{"model": "image classifier", "train_examples": 90422, "rotation_deg": 5, "norm_position": "pre", "hidden_act": "gelu", "layer_scale_init": 0.01, "conv_stem": true, "widths": [64, 128, 256], "label_smoothing": 0.1, "optimizer": "adam_atan2", "beta1": 0.9, "warmup_steps": 900}
Rows from block 5 of a small image classifier, named by matrix and row number. Rows with one number belong to one neuron. Each number is 128 + 32 x the weight over its row's rms, rounded and kept within 0 to 255. All counts start at 0. Numbers have three digits each.
After each neuron's rows are labels from the 100 images, of 14976, where the neuron reaches its highest value: "top examples" is what is common among them. Only what is clearly more common there than usual is listed. The data: stained colorectal tissue patches (NCT-CRC-HE-100K).
# fc1: MLP up (model.blocks.5.mlp.fc1.weight, 512x128), inputs 0-127
# fc2: MLP down (model.blocks.5.mlp.fc2.weight, 128x512, transposed), outputs 0-127

fc1.4:131202107113132068148116140151116127085104104097148105131118110090146127157092141059147124104136114134197169138137120132164097160092126128118156149117138076101106129176111038051185162147118119142119146147171138100110162106023121091135120121158090109139172213082114145088155127118209099167122105146184107149124147106164117162130161140115095119082113126136147146136143125115161166078173
fc2.4:136009197158116126184127125105063099134125176097086145137121112071078129184147110153163116133126131128117148122121107144076106157171136105184101154163112074145164142136181128119141116130152130143097101087102150179151146111119171239106100116103183206143081132174159110112129163113135133144115100091099150121093078115118137101114161149117155126180107102138168142136139144158117132174148
top examples: tissue: normal colon mucosa

fc1.265:145115143096153115104169149132115077122225074077133148164106085085133104194117092138168102099081093200150107114176051114181095149106108116149131124129109084053134132150037140069142193168140157118143093114155141121112118143116131123105153082139095126130144162057128128094143106139153076124072123158129133107137133170128107112150085170134158091138153130158169164140167151154152125137113
fc2.265:117063141187134063122141157136136127146141105138136135155176130105144137118087116135169111071129130146112112136102129124148122134147090087124132134147102149219134116151121140137209135117166073122067152076122123183125112170107174092255153056140144100150087164068126129123084177148172124125113107157129125128146129147149118119138148116170110107137083095107110140079196159123114148124185
top examples: tissue: adipose tissue

fc1.504:100164186155200135142086083140166138186090093101088151139149094131071139088178103051116160109115103124126122149122119184137107191108137085138082166140115150108133134092118086133181165120123133162097112113089125152074158198107139145061153101184125091114145145101081102158196112065161146118126078148141125161140136147152124165126150102154110103110119095150074124123095136120166137113208
fc2.504:157069099041132171139139132098097108121124110141144181072132159089114127093080116197190144062132151136097127133106208166099087150153075114103039123154142127106111169105132124107126129163114167125118105132126149156104105155128097104170106100067155145137098088130148179154149145128166132152090130041148075159167146098089120177091166088149108104173127144169161156129102112131113120133109
top examples: tissue: lymphocytes; tissue: normal colon mucosa

fc1.167:141163154089145142142122110138136051131127063066132108210103106143113129153104074106170114090124110152185166134173068146127136129080100087119103182132172090095157102186093120154167201161109081146158120142151078145128119169098126126118113094110086111076171129089137158142206142111157104121093138159144101130141150120132122153148148115077132121103152098158098166111154113105203077110180
fc2.167:142146174124129168168156161128106147065133132125071112181148179170138113181127124108132132141139139139136112121110112130100063124208155167120184127123133117117130106091119128135096119118119092100098090050107149106109169129129131103170108135144191154135198148180076160132050090149138125165112139110148111145036109135128160160145138174128190136131076107138053128102111130123150210161173
top examples: tissue: normal colon mucosa

fc1.396:139119139106166168106190103167134126139168137098168185170111143148143109223066069145129113094140121128130114122136104131149116101137131078116128079147098157101142044174051138142116104136181152105138076118104100126143125190120117148139106117144128168073127119045098121158179138178113100088138197173137135077137122097116158131116090090088133094100088114096113131125192144138175085137127
fc2.396:124084160097117104161156179060152132122143155152158123093124116188187161162078099150045137128116130137116135116126092048137134134147084160119183095107132150156105132108058098138168137107107128119122067099106128065133144143100071114153133112165202175151148145114115137119136057160096137141104061149118133132095100124192115118140186097133104093106103099129103158184132127148151074125190
top examples: tissue: cancer-associated stroma

fc1.36:103150116130096149106150126119141143120128132185209135131118195081137144128161107146110146184065101221132107138143133112173119105041161155145138140063131100172081145148051123126128129160142135093073123096113165155139072086150149138118113115117097146033156130093178143109166129102123074180111189133123089103151100106121091110140134179171113120137125140107160150107120170149105091138163
fc2.36:135103121139128142055125096090130112126144068101090156110096152037131107164118184097160175084174115120095170120131138152060128109158162109103064107076129110107103136081128128139095107146121135130167067141110139166143108114112113098080110194134164127126158077098188146120154180122108107126150157120128115128151164098143136127138110036125175137142185084165162109027152157124112129148150
top examples: tissue: tumour epithelium

fc1.105:103108123096109168120131096155158130167106132103115146121094108142073137179167040155117134134136175164120133144098136120121142122101132132116174159112126153144151024063139146120156177163141095154129144133090106144099172145118065104118089092138173158156134097101178116167145161163146147190117122129108158114132126106119218114128126101123195074127107083057072131134153084039125139149118
fc2.105:152138211105136058097128108056121142083107128071169163056147115132104164176139059095118134123129122116094089124146171151110127186130118108130147149040167168147085127131117099103130105108141119096131088174129140122133166068135077124146136096114172079098135177070130158122171104083131153142114169115136177109143129107135149101153108156153183149093205112166144138144156170139083149091115
top examples: tissue: smooth muscle

fc1.272:112119156125164127066139096135191070118203133079119119153110097102081119175155062131167138148084138216137125096159067115171085128119118122189162139122132079113156119125041144046136172201139136123121086129140142133077101139107129107108167050147092116137134156088162103113132097139165145127082109147117132116124111137122159112150097158155151076153117114139094202151140124135119124148130
fc2.272:129032096127134093152126100117110109136133130150146146079115127118129165143087093126146124079130138128089111121129218141163051131134129086129105122157112134179100096144101147107188126134149095107050114075142129150137142104115184128255132059079137147147105156123118162123155180099137126135114102138141138113128134126129130121115139113131117121125092102130149133083151159138106163117141
top examples: tissue: adipose tissue

fc1.359:125084110150120138126102065114117087121122114127147099188099131085149032111077123133178125101153191142136219120140117115150115157132122138097102155141124150098100094138133117169196102122151127132143152147103125122115188188067134173091157149173129126146184142122088100168166128102113185137126133144189172123063112148180135153130130113136191116060125110082114111155152204122113124083156
fc2.359:149109114136120193086139059173136112078135105103155167059086136172138137150146125055077124255108123121130140118148138084134202139141184130156175154102152173162126124119118119110143113090130184077147118137152120174122162090107112108083119108149124108126079185165137134154130130120104140123104168130113142094153150168138124093138085173118079107166072103131129101171079145121131110096113
top examples: tissue: debris

fc1.391:093123160142192166088112093126137120133147161086125090151158115083096083115140063109099161140135155167134122110172121083126133131112177156141143152120170151120153079143119111141158076149155119105186149146114105112137173238130138146103169126154123096124153118113099072105193104116118159074111109120138152144052057130158134138132086147148174087112132101084095123207081170122110071111182
fc2.391:125138130108124216188120181132096124093133180162119123171084132119110075092173138138087112129126130130159100104137124126107057105138149172159167111123133112101173090146137133147030109134082148131081154138123125111135131129131121147135141180181146175158151063203127112145101106117119117151120157131115154118072099157131150147106158184061128176147054141125126125171048145095181133176111
top examples: tissue: smooth muscle

fc1.508:108133123114093110101162107170104128108116133137151189146074212110148137181081142135106182128062184130138120148191139117112085188063118104184170084176155102097169052100115136120117148136130119137201146116140104117154116142126119131132127091138150122075109141125085052129126104118156125118118164141138107119071075174134177122105104114120129164116132147078148171096157185045122131135098
fc2.508:124063111110126165118108113146157116164137148138204166120148173114150135091174149138160093071125131079121135102124112146138119120081124150181098140155161142107103137080169136115068137149105151216128204193115109123136122185137129178115141165027097146057145095144193098130154131116071093155121136085119150149137122145087099103155132154107090140121103114079147094077152122133121137096067
top examples: tissue: tumour epithelium

fc1.213:107150192150186094113126114140137075100124079067116127168110101104118115105142094087182137128111110142145148124150144156142081175125100100126109170129143085119129126176086097150164174144202126151088137103143117138112105164068139166110170056178124085138156220092102099116156102105153119089113092184127101126105140117166114130128183116075165097099125066144110180132164158086194147105137
fc2.213:110097178109138160155072092074115141117104156098139197110126130075056108149124058166140156179152122139092136150133133162060076119172080150100098114149126144163117116168099130159156143147113159092167101077178129147117140148144133131151120065080162152163114118162182168116195127121153123126136138118138162129185106074086128158141115085113132089165151158123174147079054154114143060140153
top examples: tissue: adipose tissue

fc1.393:140180153088098136084162152146129134102121168163159126084081183070119151190167122152118175104087155125106093129191129112158136079100110192151204092082143079117151065079090122106122147147102115127123113066141166147130089069144148105170144074105120119088125092151141140103130049099156140142099136134124099096098095083143159113150155172146095132125161148126138153183106165086076130135168
fc2.393:124096101135124170071060067082130084145151141110140181144101164116096191155162182110147123073138137106117184121134083139149168102114133156184072125116113115156137101119126119127130142134098141196085121162109147180154120167115128102097117196204127127131105078092198065134159110137106120139137201104146133151149144186123129136170097120078107119127090068119174136062108139125130128107092
top examples: tissue: smooth muscle

fc1.237:106120087115119111119120106144115162114112090075126140120069108149138122119108101142122117149159160101137170156126161142097148120107107115087173101112166122146150035086127123128156139138115080189137149152135101110111208105052081101125103092121159142150158130042149136139174146142171174175165137178141111120145151129154214102161132161053187119120135093109107118096213118070162153109123
fc2.237:174140234110140065148094048075084149138119151082076172143188120078090128171122077145159153143158121151111096136141106108094087143111143132092092116062121106134130106141108137120085119120124114132113108125115141162124139087164151142114161123049161125152104090153170149167189120122112118128104114127123194127129079144109133097184102099080138088149216159131120135145113143146138198142146
top examples: tissue: normal colon mucosa

fc1.337:132211128170190046117105152116110139099101141099149200144100071092161046094119113095143102154155107127118098147118110103156144161147194147078173114121191135149141152159111095143176105153173162100104130194144168115085122126122143148157119083139091064130148200106094138098155100138155129112134147126103147104152127100152115159193137168092131076081105097128148137142118092126128136076159
fc2.337:124093145165112089175063092125109137109118097159091150164148083117082101093124138115126147164132120136144138126142139114188101145160114156043149146115089113138151161102171175130080112077086149090180161154152165146161068156092145213086149121087098192160186097124122119137132118144077102141127098124130050101160148090119136115132033108147137173133107099123121091149145090095162088136110
top examples: tissue: debris; tissue: cancer-associated stroma

fc1.126:135109110126106132113119100134140112112149140150175142136113157103101110172171114135110138110082124191130146136187113127183088092085163182167185110066101180091103127130046141149129120130153121072118124151090152182078192134127141154121096143124047139109171118139150131182138129147103169162112179182138090078118105065116150145160159174203162105105100144078130127151121137149092101123195
fc2.126:095129136176144134107084105064188153188131165119104162126106123130115134117136199113115167089171116104124131142118119132162070126142123141146053141092103140146112061134042126150089156142139117081123065146136127104112119164188050111169124158182158141129145095084153130141105094138109146114132140171123104103159111137105131134071142027092161103102165158093152164080113175146160144145167
top examples: tissue: lymphocytes; tissue: tumour epithelium

fc1.348:086125104103183127055129130097148156117102131078140184182125126129110100117187030137111137157106098112142086124111103143125145143128161110137174147109178121188204111137136096163182110158188151137144172151096135110076120177155122182146129092088130147088134127069146120123207144132122122094120210136124088080133060133138139113152131144155110110094160104119113158146127087127168070112154
fc2.348:140172117080157096094148076131077081138128078138066196123105138090115145160139179062137130182084132108088167115118169128120133127133108113159122109121159170184154104104161132122156117142087184139141157145125128155135117121073174068095104210131099080130128136180152153123104183135172133151128182104137136107126148135106151065112076133099175142148105048108150155171087143147137184108092
top examples: tissue: smooth muscle

fc1.176:122108158108114112063102152125111132161106141122190151170084127089144084162160122129182154125137117118144109139202143109128117179070107134123120142169192129092133081156087140122176129106122124208124126164118150096155100132128123207106108136112117140042103170133103030133168075069116096145129140166157125115102087136122133128107132085102099150101177144096135138099152190052123104110162
fc2.176:130142124129145189167166141151153145124138086110123109140133131041106108141143130105150100111072154129122139134129072168120091101100133142140168148117154163117145146070135066129069099159128164169134159115122128147116132185118145141096120087073106127087135138164216130120115160177142149156121108139141168123158179147128081164157088145132142112104088083105124172013164224099106098075138
top examples: tissue: tumour epithelium

fc1.258:125123068100120144122091121171109149122118080108117143124075136132142112117113062161106099132150158131136131130126094149107147093094110122116195124079161114159159060114145145139129186177145094176135153165118116118120171082105095104123096070111132115132139117045162144115208090151170160162163164132146095095156150091139222073190119175062141130102151104140106134105174110086182119092141
fc2.258:185172209054120089164118109104127127153120148116102113092195139098137140164126071140168140111151114156090098158126146086119100146098118143103132123044151119063133116076082120106060127111105130139093140085146115131149140135133148106106114134044182138158117115167140191134174098145135121121108053100126174126116078122165119092179095100086087097100162153116087099178135135131146183125138
top examples: tissue: normal colon mucosa

fc1.201:041143165169186124124162047134114105129134140070165103160153168091083131093117115111130170142091207113130158127097157088085062142114146154164165129171152125161183076087080099148138106121142107100138081160124068168146145144144129092123157108105096126138116119103112091158183108179139183093155115130136134084115115137114190145215111093160137145109126130132128145129137114174069106117142
fc2.201:128078195164135169134104104136111135095132180086177161117104132183103109084185141143120133077152119160160087144131087179131098136114118151201113134081104134160120121129147145150065152172115141134138147221156125135126148143111088234129116153099160137119163082110124113147128146040053116149131179125128144113120111121124153127094135180158169199147111128115181141166097114109132103155116
top examples: tissue: smooth muscle; tissue: tumour epithelium

fc1.383:129145139138109122116138077110108142103090111114105196118078188116122098185094137110181119066151152136124111174195092139160151120131164141120143067128151084096110057101043131129124140148194127124157130158145116130130190170119119131124111138091070112082185125070131121157172106158121175094081201155103157088138060137136175160173153127102135109099158139125115186123145138124148115127175
fc2.383:133129134170166104132113109136171143207097118144111111116121155108150152165083162100144115085154166127072142153123162103140109168135116098038106128169125115128112060138062126136196114117137138093148108104108133141077060126135178121172140091052106136107113170100157149119098142164170138161130101194096123122193169150109091168083105045165100075101133144104110096088127111121144100096152
top examples: tissue: tumour epithelium; tissue: mucus

fc1.467:131113119105122127134161140163114076087148069130169139124083152139142114160110127139192107072065113167151181140194083208146098148142062118119166095106100151085116072149060104121128184137151112107124125102104129211101175112060133129087139136127081073111169132146136138202112120109122104149083150190137093105130151095138105139150167178105169124129125131163136134089159156135175144107133
fc2.467:125078180134123101126144137109146117216138146100161215095152151139138149145104156167118120100211138131096190115139102136093128140156059147067088070096107131093054122112128145096089107157108156125156086132139135117123133158116119136136122161153130136138182114143176125133117132121097137167143154107124134122134134101111109077143165048102157114159167118144160115239189172136122192135145
top examples: tissue: mucus

fc1.368:047176111129161111105142129099206135142138126155100171111130102145094112123105085130097158145078110152104095095125101179139161124131164093154120135119156149194163123089124116102123125142142124128100120093086170134051144157104066104126141120225133139132120126119135104156209136123162123147121153156123121092082086107183143069138116157161122068117089047157072118182118099119187109145164
fc2.368:133065112102120129115163078124192118109133124185162166029055091125145164184110088100154120172148128117073152157122149145071120172153089126107127128094142153122069145138138088159124145100122182102159089131134140088105094071109086163143132132061124127103120140150133067102182123115093136104107153126137128137141126099120137093129094137140133104075172135126136106113083107120109036042108
top examples: tissue: smooth muscle

fc1.63:142191148112170095105121110077144095136134068134073147115122089144089146182149136096141118199043112161112093097149059168186141115144106135174142119147127108115191125135111092103136139166103158158151100064170121085068117135095136149176168141132086111106155122142118074092107149111172117151065109160094130104094135201147126157120141145161101106125148060180113120147116108105095138124189
fc2.63:076151075089137108000143149104170122155096115108125106100121153109127162203170107059020142134121165130127140143110155100112128123133154150123160096109140170150153115103116107126162114143137121142092097106092161112110124125121123124191136086180105116115111182138122180158165144120129127112172142145158172122149123112127126084161108149131160078085133148128102077026117117110131159091100
top examples: tissue: cancer-associated stroma

fc1.299:082128170152127106033120123079178106112145120079121135109047095094068117170166072147179133123100145201129109116166122157148095136109112140163121153147132093101179106126090140097130188153153148145130098149144145131111131097109135212090164076128138112142188162083164101122134081117128116127070135164108117091089089160113123089179142146124169090133154120147113204177156142146166109129106
fc2.299:142059135155133055088157148110146150166151125174149190156170147095147156164106149131117139103100136169065111110115130161150128112155093103146126125123110188139148075160120136130160121153141098125104152067150121112099134157155169086255125063114154119125101168165147144139089151107134123129147131160125149116166116190115135091130121146155073054140108161133114140074165164166115171105183
top examples: tissue: adipose tissue

fc1.509:114148130123172120137114164163124121083100110091143132183126166053165110103082085093089150166122130133173113102170111131111117183101143112121206134135192083182115108141122081138149138147142115116151137122134118096088082168073143121095141068163144097132160159093081141085161095096173132133140112170172126142086115082219127149126089180100139109098069107158131138170109147107154137059183
fc2.509:127147128187122126162083158091119139055108160163121173233155120114074064102171160148152121155087128134146139125102072130149107105129071195131171136133120145148188153148165129144085114117133144135118146145143150106117115154098131111115122144116135123182176055147140088141087071137138128080124132115099109102047107174150139151153109191109161127160070125105116141156103039129146112142160
top examples: tissue: adipose tissue

fc1.342:132124200124139089097163065126143099126173067136156143190128188093135130193102146129156159119159099099145117128111107157150133113085113097125121083100148104137176142101119131104139163220150116133098152199106162131096150095138125128139195110106126087129170128086062074119119113126133120127129167159153034076092111127161153141115104092138122082122114073130158143121164131039120106115167
fc2.342:114164075139119164136146157135132144155103163154113105123118084121129088083113139167156122120138176162154163128120090019140129098155066161144115134115124096086127128114205143110111146110075134174120179096123109119119072194145152082094142173134073158089078087132183118130100138225144141105107088091159110145099127159168125124158118121109087138127066081113083105135122113106144153199104
top examples: tissue: adipose tissue

fc1.214:142114116091105149148135104146123106172102065158095096104116083137130117180109111123125126140092198199160183114121139144124117098082118144123141147159147135149114008084139120088147150156122074165178160072125074122084177149062088090119107144149128127130165105180155116163133153157152153186134148154148168154121101085166189112123135122104178125097116106124048127144156094094156117098117
fc2.214:107080155163112107120099146092121158127155178158189121074106134132156156219115073150089130141164117132121062107128146095123113172113132131092162131081135157144107163183059159108158130063105122082125066180155152114109146105136127169124147054157192094111117140075149115176208111106094131110071188176112151130131174112144104145136131127109121126114156100151147081115115156124115081103125
top examples: tissue: normal colon mucosa; tissue: mucus

fc1.233:119140114149128120120088152136124165090105150142179110128130152133123080129110122108152125086148196125151160153205100096125153150130104177113168136142184114107130093073128065143155089189129094131146148133152122114122193186086144131058115092120048028154116144105118126107213109138154190112128097112152137149125103106139130135149169142116105118103145136088106206141090120152134107090203
fc2.233:126007157181145061186093178120113129161138212099104141155121136132141107151100161122161096066125123149073172140113136121132132140140121126129122143197125081083126124110100124122145101133097124100094104151133145136117109184131163196097101117123159226166097162100147150123127161149175077138082136135103139126095156135116125121091137076053099128144104102125112130138149165109193161133134
top examples: tissue: normal colon mucosa

fc1.79:039133171160174066117117175105181108133101140128101137112070118152121142102168125115129173106084114138146157088134153158162101214135123148133151147113140157060118121164106073145121130151115134151090090107105118108042130111037082130091141113165138127154168145153107130103138128107141119086127112177223066137045115125150115149134115165146149100131093077131139118162108159103132150132136
fc2.79:123113159141135196163188091082151119123120155210167145117097113077118136158131123147115119183184126125093147142116094117069096135171144105124113148101140174126069138195087135121116117113136200128141098148124115093114121060142089114109119126110172122090094111170143069125109110123125115120117092169126081135178078132129121137116111141202061078130181146137183125147092122121102021137141
top examples: tissue: debris

fc1.371:147111112152115139102099097121125121148159170111140091147113129090108023179122090174138134162153190171165155118195122075147140090132124176100175147103153122144161095113118153152161108190120066094155138151142151120132112147127125120137083130128076106129101106113165094125161098194132182117106126093152145140140095093109190101175136107135179118145123117068059197179112076132099070151155
fc2.371:133137176188111122138067140120112126138122196161141129108121090118112092182154121150132114098206123125141120165130117134099063107134135138084087111126136116134149078172038118115117128106130143041177084171134116148120109123146121163177105102097199197153137110119095138117134137073130157153095153193140121128156126107110122124043126084128161171152155163114173137142073131136201086144152
top examples: tissue: smooth muscle

fc1.485:159140162131106115120181121128134098111191089130146128132070184126135130207094134154159117076129085146136118147160127171208132114139118109154107084056095147058173115149046131158134193166168130102123106105130188115060176103137120135110139143131106113097180116102155128146119152140080115137085184184138086083107110098127104122124129144110180097139126088156116144122176123088193127145094
fc2.485:131062177140114119121119181087169139184115159090174167106161175141142158172141143171141127042178146139095162116146056112121170133139046164168106128137135142074194129110133128153153145146128127219064093135132164127131117172123089154121093119177168152166156176070160120117133061143108127124134166133139172131101138130092107090139139107162102098142119159122106132138186095139136119118167
top examples: tissue: mucus

fc1.173:138125116069096143092101060145127129166109108095093132143101087129105137215176060121124130129106179196130120158165140117171114126017171113171091139128141128142078094131149148095144113128137128189137146129107169180162114163133128164142105109134107136096134133069162095153115175114135140166080197124107132107127096193126168109114151089152126131103157137068116156130157151046128093121135
fc2.173:122132187150107165119120134112084139080164138140210198148139102121085040123150123121097075102110135075127182093122075183129094125106121114119151162079162167134119152129140119148071128132110203121155184197122113153136121145103112140085146110106178143116188071118180126112158106125100138148127216107131104134137170118151109172124083156154159160144113111146167156149094123127090085085147
top examples: tissue: tumour epithelium

fc1.466:141170098144152118141091146140115146090107145090184109120135089107138061110098145099122121090149175105153167129150129104130097117113120182101131117181160120120135121145140075091184101115122103165162157164144126106105205109054155109106109135165039081136158168114056123127204099100179187122153099114187158143122129131160146120189177138099106132100137140122139132156112116167129102062201
fc2.466:146018159161148099190101137131107113154118167086108099129114129087134172196101128132154142085159122151095154124113121129103165160172121112094137137162113050091160151115171112127139118128133109129105092088111158179126129146109187232081122106150155247143100165112137127120139167121139138174107098085118128125080157130140137099131138098123137113143105095119100127081181126106182158155146
top examples: tissue: normal colon mucosa

fc1.317:141139174147113096135107069088115088090106076090086144178080073077127072116109098106190123098133147147128149149152117100143097154115111142093143191107152079104174082155088134072134199117135123169123141137153126093151156152092136110106107090107095095136171168082155128123111095154151163145094128184118153131132114138103148144176159104063184130113166120175148222116169163105173135109093
fc2.317:112177159149138083107128121075141121149133095126113136178255136127128046054104129152172139138088145143127153123124126104170101126060129145116125142105101149172148135104147124134146138099088112140142155109148117142123094176125153050194136121040099078127126077132159107123099100186187113087123061133133164143164095134110119143151151070140114100112169129127099111164157115172136111135138
top examples: tissue: normal colon mucosa; tissue: mucus

fc1.349:038104174182187110037112107072182119101124143078116147156125130124059112083147091150124168150145115129108111117129172144099116167141125082146121189126180144139128120114113138169166145113184146107087145143097138145061114186125127199117172090180150137145117143111098097168209138067113119106119110168113140117100065117146102109124119140132182102146104103115083129138128127076139129153120
fc2.349:132160069063123148131132098173194111123117130138141168107073135163173155077148148063157144133137158112057139152116187172146128152161179117118058156164134139065078149092116104138099118104132169092143113137130161090143130075098102068132107184097109163100164144108124149138113106147184107117106119106124091150131146136130079114120122115148089117083176155167161144195081117156092091052106
top examples: tissue: debris

fc1.282:131140129131120160122199120068097141104168120136133137175126161125165103163109126128101193147117181144171125127148166092157130145124162076134162112060197071176112111104108125115163121197109077123105074134152090111132101085116130121078102124155151118061099191066110119113145166156153104089102154106141159141142106161175139082148115148079127146135114103102152242142176167136141146115126
fc2.282:125082097068127114138184160144101095091143053123083128122135142135164125168134121126104155125080126177100136091105158193078146134116159089120161108182135117122215120035155149124136126148144122164121117049095139187122170131136136152095143099169133160128159158186106169129146142077145106146149100085136198136075153134139142090138133158101143099138106101108079135077137100128106194143075
top examples: tissue: adipose tissue

fc1.284:019141144159108117143210084133102116103103103058144163140133187114119145116072144123138154135058177112099135137125168120082097150086151093189131144171166123134155089085045135155119125118144154124209159122147059125147129129128141114153141117129107123136121126088153121134155117159122125120157122131119077074092126187118127142231085108152113144100170134101166146098168129142099122136117
fc2.284:129084184173101169110099080187106138122151177093191133132094128168110098073177117140158120069179090141143099136130107165193131128144123108190073173090111130147076135103171145149094145158147101124123183168130111152116096096138121187088124126073105126054132089083102086124112143083094094120165176129117130121172108141089145154096127165187118201134120128115175115127130118129080126141096
top examples: tissue: smooth muscle; tissue: tumour epithelium

fc1.425:108145144122139118071151105121167119169161146129204176126094076151085062112179133165200115141136082105140089084126122121163113138133102151099118137121151136099196141112102120132116167114132161147100124067116175099084127110134129161112109146174065118086094125138148029136128117124130131198090078196150096064129109105098181096151149106126149141142155111165094118106112110058123138133184
fc2.425:171127085159141126133170170062143132091158057089079089106147089140116110153149070093073148102068118154113145119113136108105121151180141121110145113158126145109156087108117123156172116125140138113174089129140156118104156111116077150133111000104105096153135215125148190115140095135172109114103154132116136130134139116093148109164099172146192114123089092105106098057099142160125073095139
top examples: tissue: cancer-associated stroma

fc1.76:105165131133123148085100143151138179136081144151171151089100144119091167175187106138109188125079143125107073176174132112196161088099160176172156105116164091195132132104090125137113111121108153123087063160128148164157116098166160163129116074100066127072121112154132112098132084095143115123090125095086131090143082149107130071155136185174107114147170147096155151131093152108080128149203
fc2.76:110114128155143166062154093100158102100150114143047174116049138109124142156097194071096109098154136124085189112129136128101112126184190155104108088080103157155145152116087114121102119117091163141158065116119129151158124080110141069103107185165190165173149090086152131139147154166144134127121207149119105113143141110132121145116134034097151124094133092139170138103115185132135098129119
top examples: tissue: smooth muscle

fc1.503:062122087131138105156077157165106157107088102069146088087119115108130175106121118136151117164093144136098160107174124110093171107049138159166134121174139132158133076170107134167139072125144118173189161146147083099127167106091143104150128135097057074120178107139147143099177099137117144116174103119146053153068154161138123089202117198140134132101159095112145104146122120170162082095139
fc2.503:148146171174119146157068167155097161115123234104135096169119141113102047101133076176145113081176135131150089141106110089179067123121102166121134118088116085114064104168148128109079108124106093067089174088123129109138092133113132137086131081173150165151069087101125101127137151136149158143113139090088147135121103141124142164094168115069144188187087137119106115145099139122165135168148
top examples: tissue: debris

fc1.506:096160094147094083070108137112147151074123134149171199080112186143135087085135058140102132121080111138111095131133125139102127160157138134114195116139186153126186118072126125119164119152181157121115180101104154116059150122138056162133108074140133137113143135102153134126199144129129127141170179153113097092142065085161180066168112189122085151135129109141129122128109080139170071129127
fc2.506:121033117088122129109137084199094151171161130135147157094129133143122104085172126136115153164152096130131141107083166118178152142114139096147101185138123100158100089082110120158137122140129130116124200186082145146117142154139128161127119164000084120096100068149140118108105189150081132111141125166127124138148221182126148132114105086111126191145113097106101142163106143154145158113115
top examples: tissue: debris

fc1.91:108181123141205125153116163127133124110116145077108184113078165143141145180105126151127119069131117144126108145200079098121080169044165088173138140126165164106154102135075128166161149131172151124153090166049133183158121146139138127089087115138128063111091115123110132146206154127118113086126160101183096057121103155166101121143088113114090098131146109108138129099126060097163135138118
fc2.91:135122096118131104090142163137159132094127133149084088099098094102162147185077155128145147177161140137136095140117143089090085150176096149051164063045123150123133077096117141117046119144137109088112080109125147101101116067115108102134120118178186182172127150085074124151127144127090191137091160109158071140126125083099149092088164076157149106121107120144115168060156111145161143113145
top examples: tissue: cancer-associated stroma; tissue: mucus

fc1.321:117118114108120083094157145154087119171144135114204107152144076094179029115132150100156126181159088106129108083143125106133115129095141103110105125173154134179131106186092130091183127092136151157124115146150186138153094141143141152170098152170090143031092178104110061130148091073127085182140083175140128103128132171123136125122106143090101146133181142120165128115168184073122147105132
fc2.321:140154131116099177179126171133127129140114152128100102113151154057106104102154054146128132082116126116119115141107102115124072136159134148138150143084128147079120123104142100109045114108130149141090164060134147130137138097150123135116149079094127136102079111164243120139144142202146146132121084119146150140197084115126116139166082152068132115130090083121131158054088241126124108134123
top examples: tissue: tumour epithelium

fc1.199:094125152128178095072109109137203100126135110074133139114072100109067125149155066131164110113082115199142094108178084201168103136108105127187112150140171108077158123140084139105126189137179163111152119098139166142087130151137134168115160052131110110094151144098143124125170092070138140145069140139110136094123079145128119102149140174108167078145164128174076192153127120126158107120105
fc2.199:158068094123125091126140153169148136158125086125107153111142131140148173161119129107113130107152117119069141121121183172085059105148111101141095143171120164138179095141097142120180116161132095152122114095154107108126147123125169089255110071104161128138118183160091205134104161087169105139130118128130128127106148165131160116123126157147103087132130147138108124078155163148109183107166
top examples: tissue: adipose tissue

fc1.462:100169076122122096123108155080140146133114109146097172105086082110142033106147067121125099143159105187108115114167113101140122151129134116094166174101221161189080144150142099156195105143157122180130164151114176147073142117128095120125104098177140076152132160146177118140134132160132096179137163111126088112138116155150117117153158159075106089099101056085112138134123078114147136049126
fc2.462:085079199151099081129064109177103108107133167114150187092191101140125107134102100148123142083194149126111134116136142124160072094072113107102137127083099139128097144103127154128075128123138148078076200152162154136141107149088134148112146094070159186102101050071136141134194144150098110092116153084135145099168131061099120141104077115120115166141133110146152118166157141095079124107093
top examples: tissue: smooth muscle; tissue: debris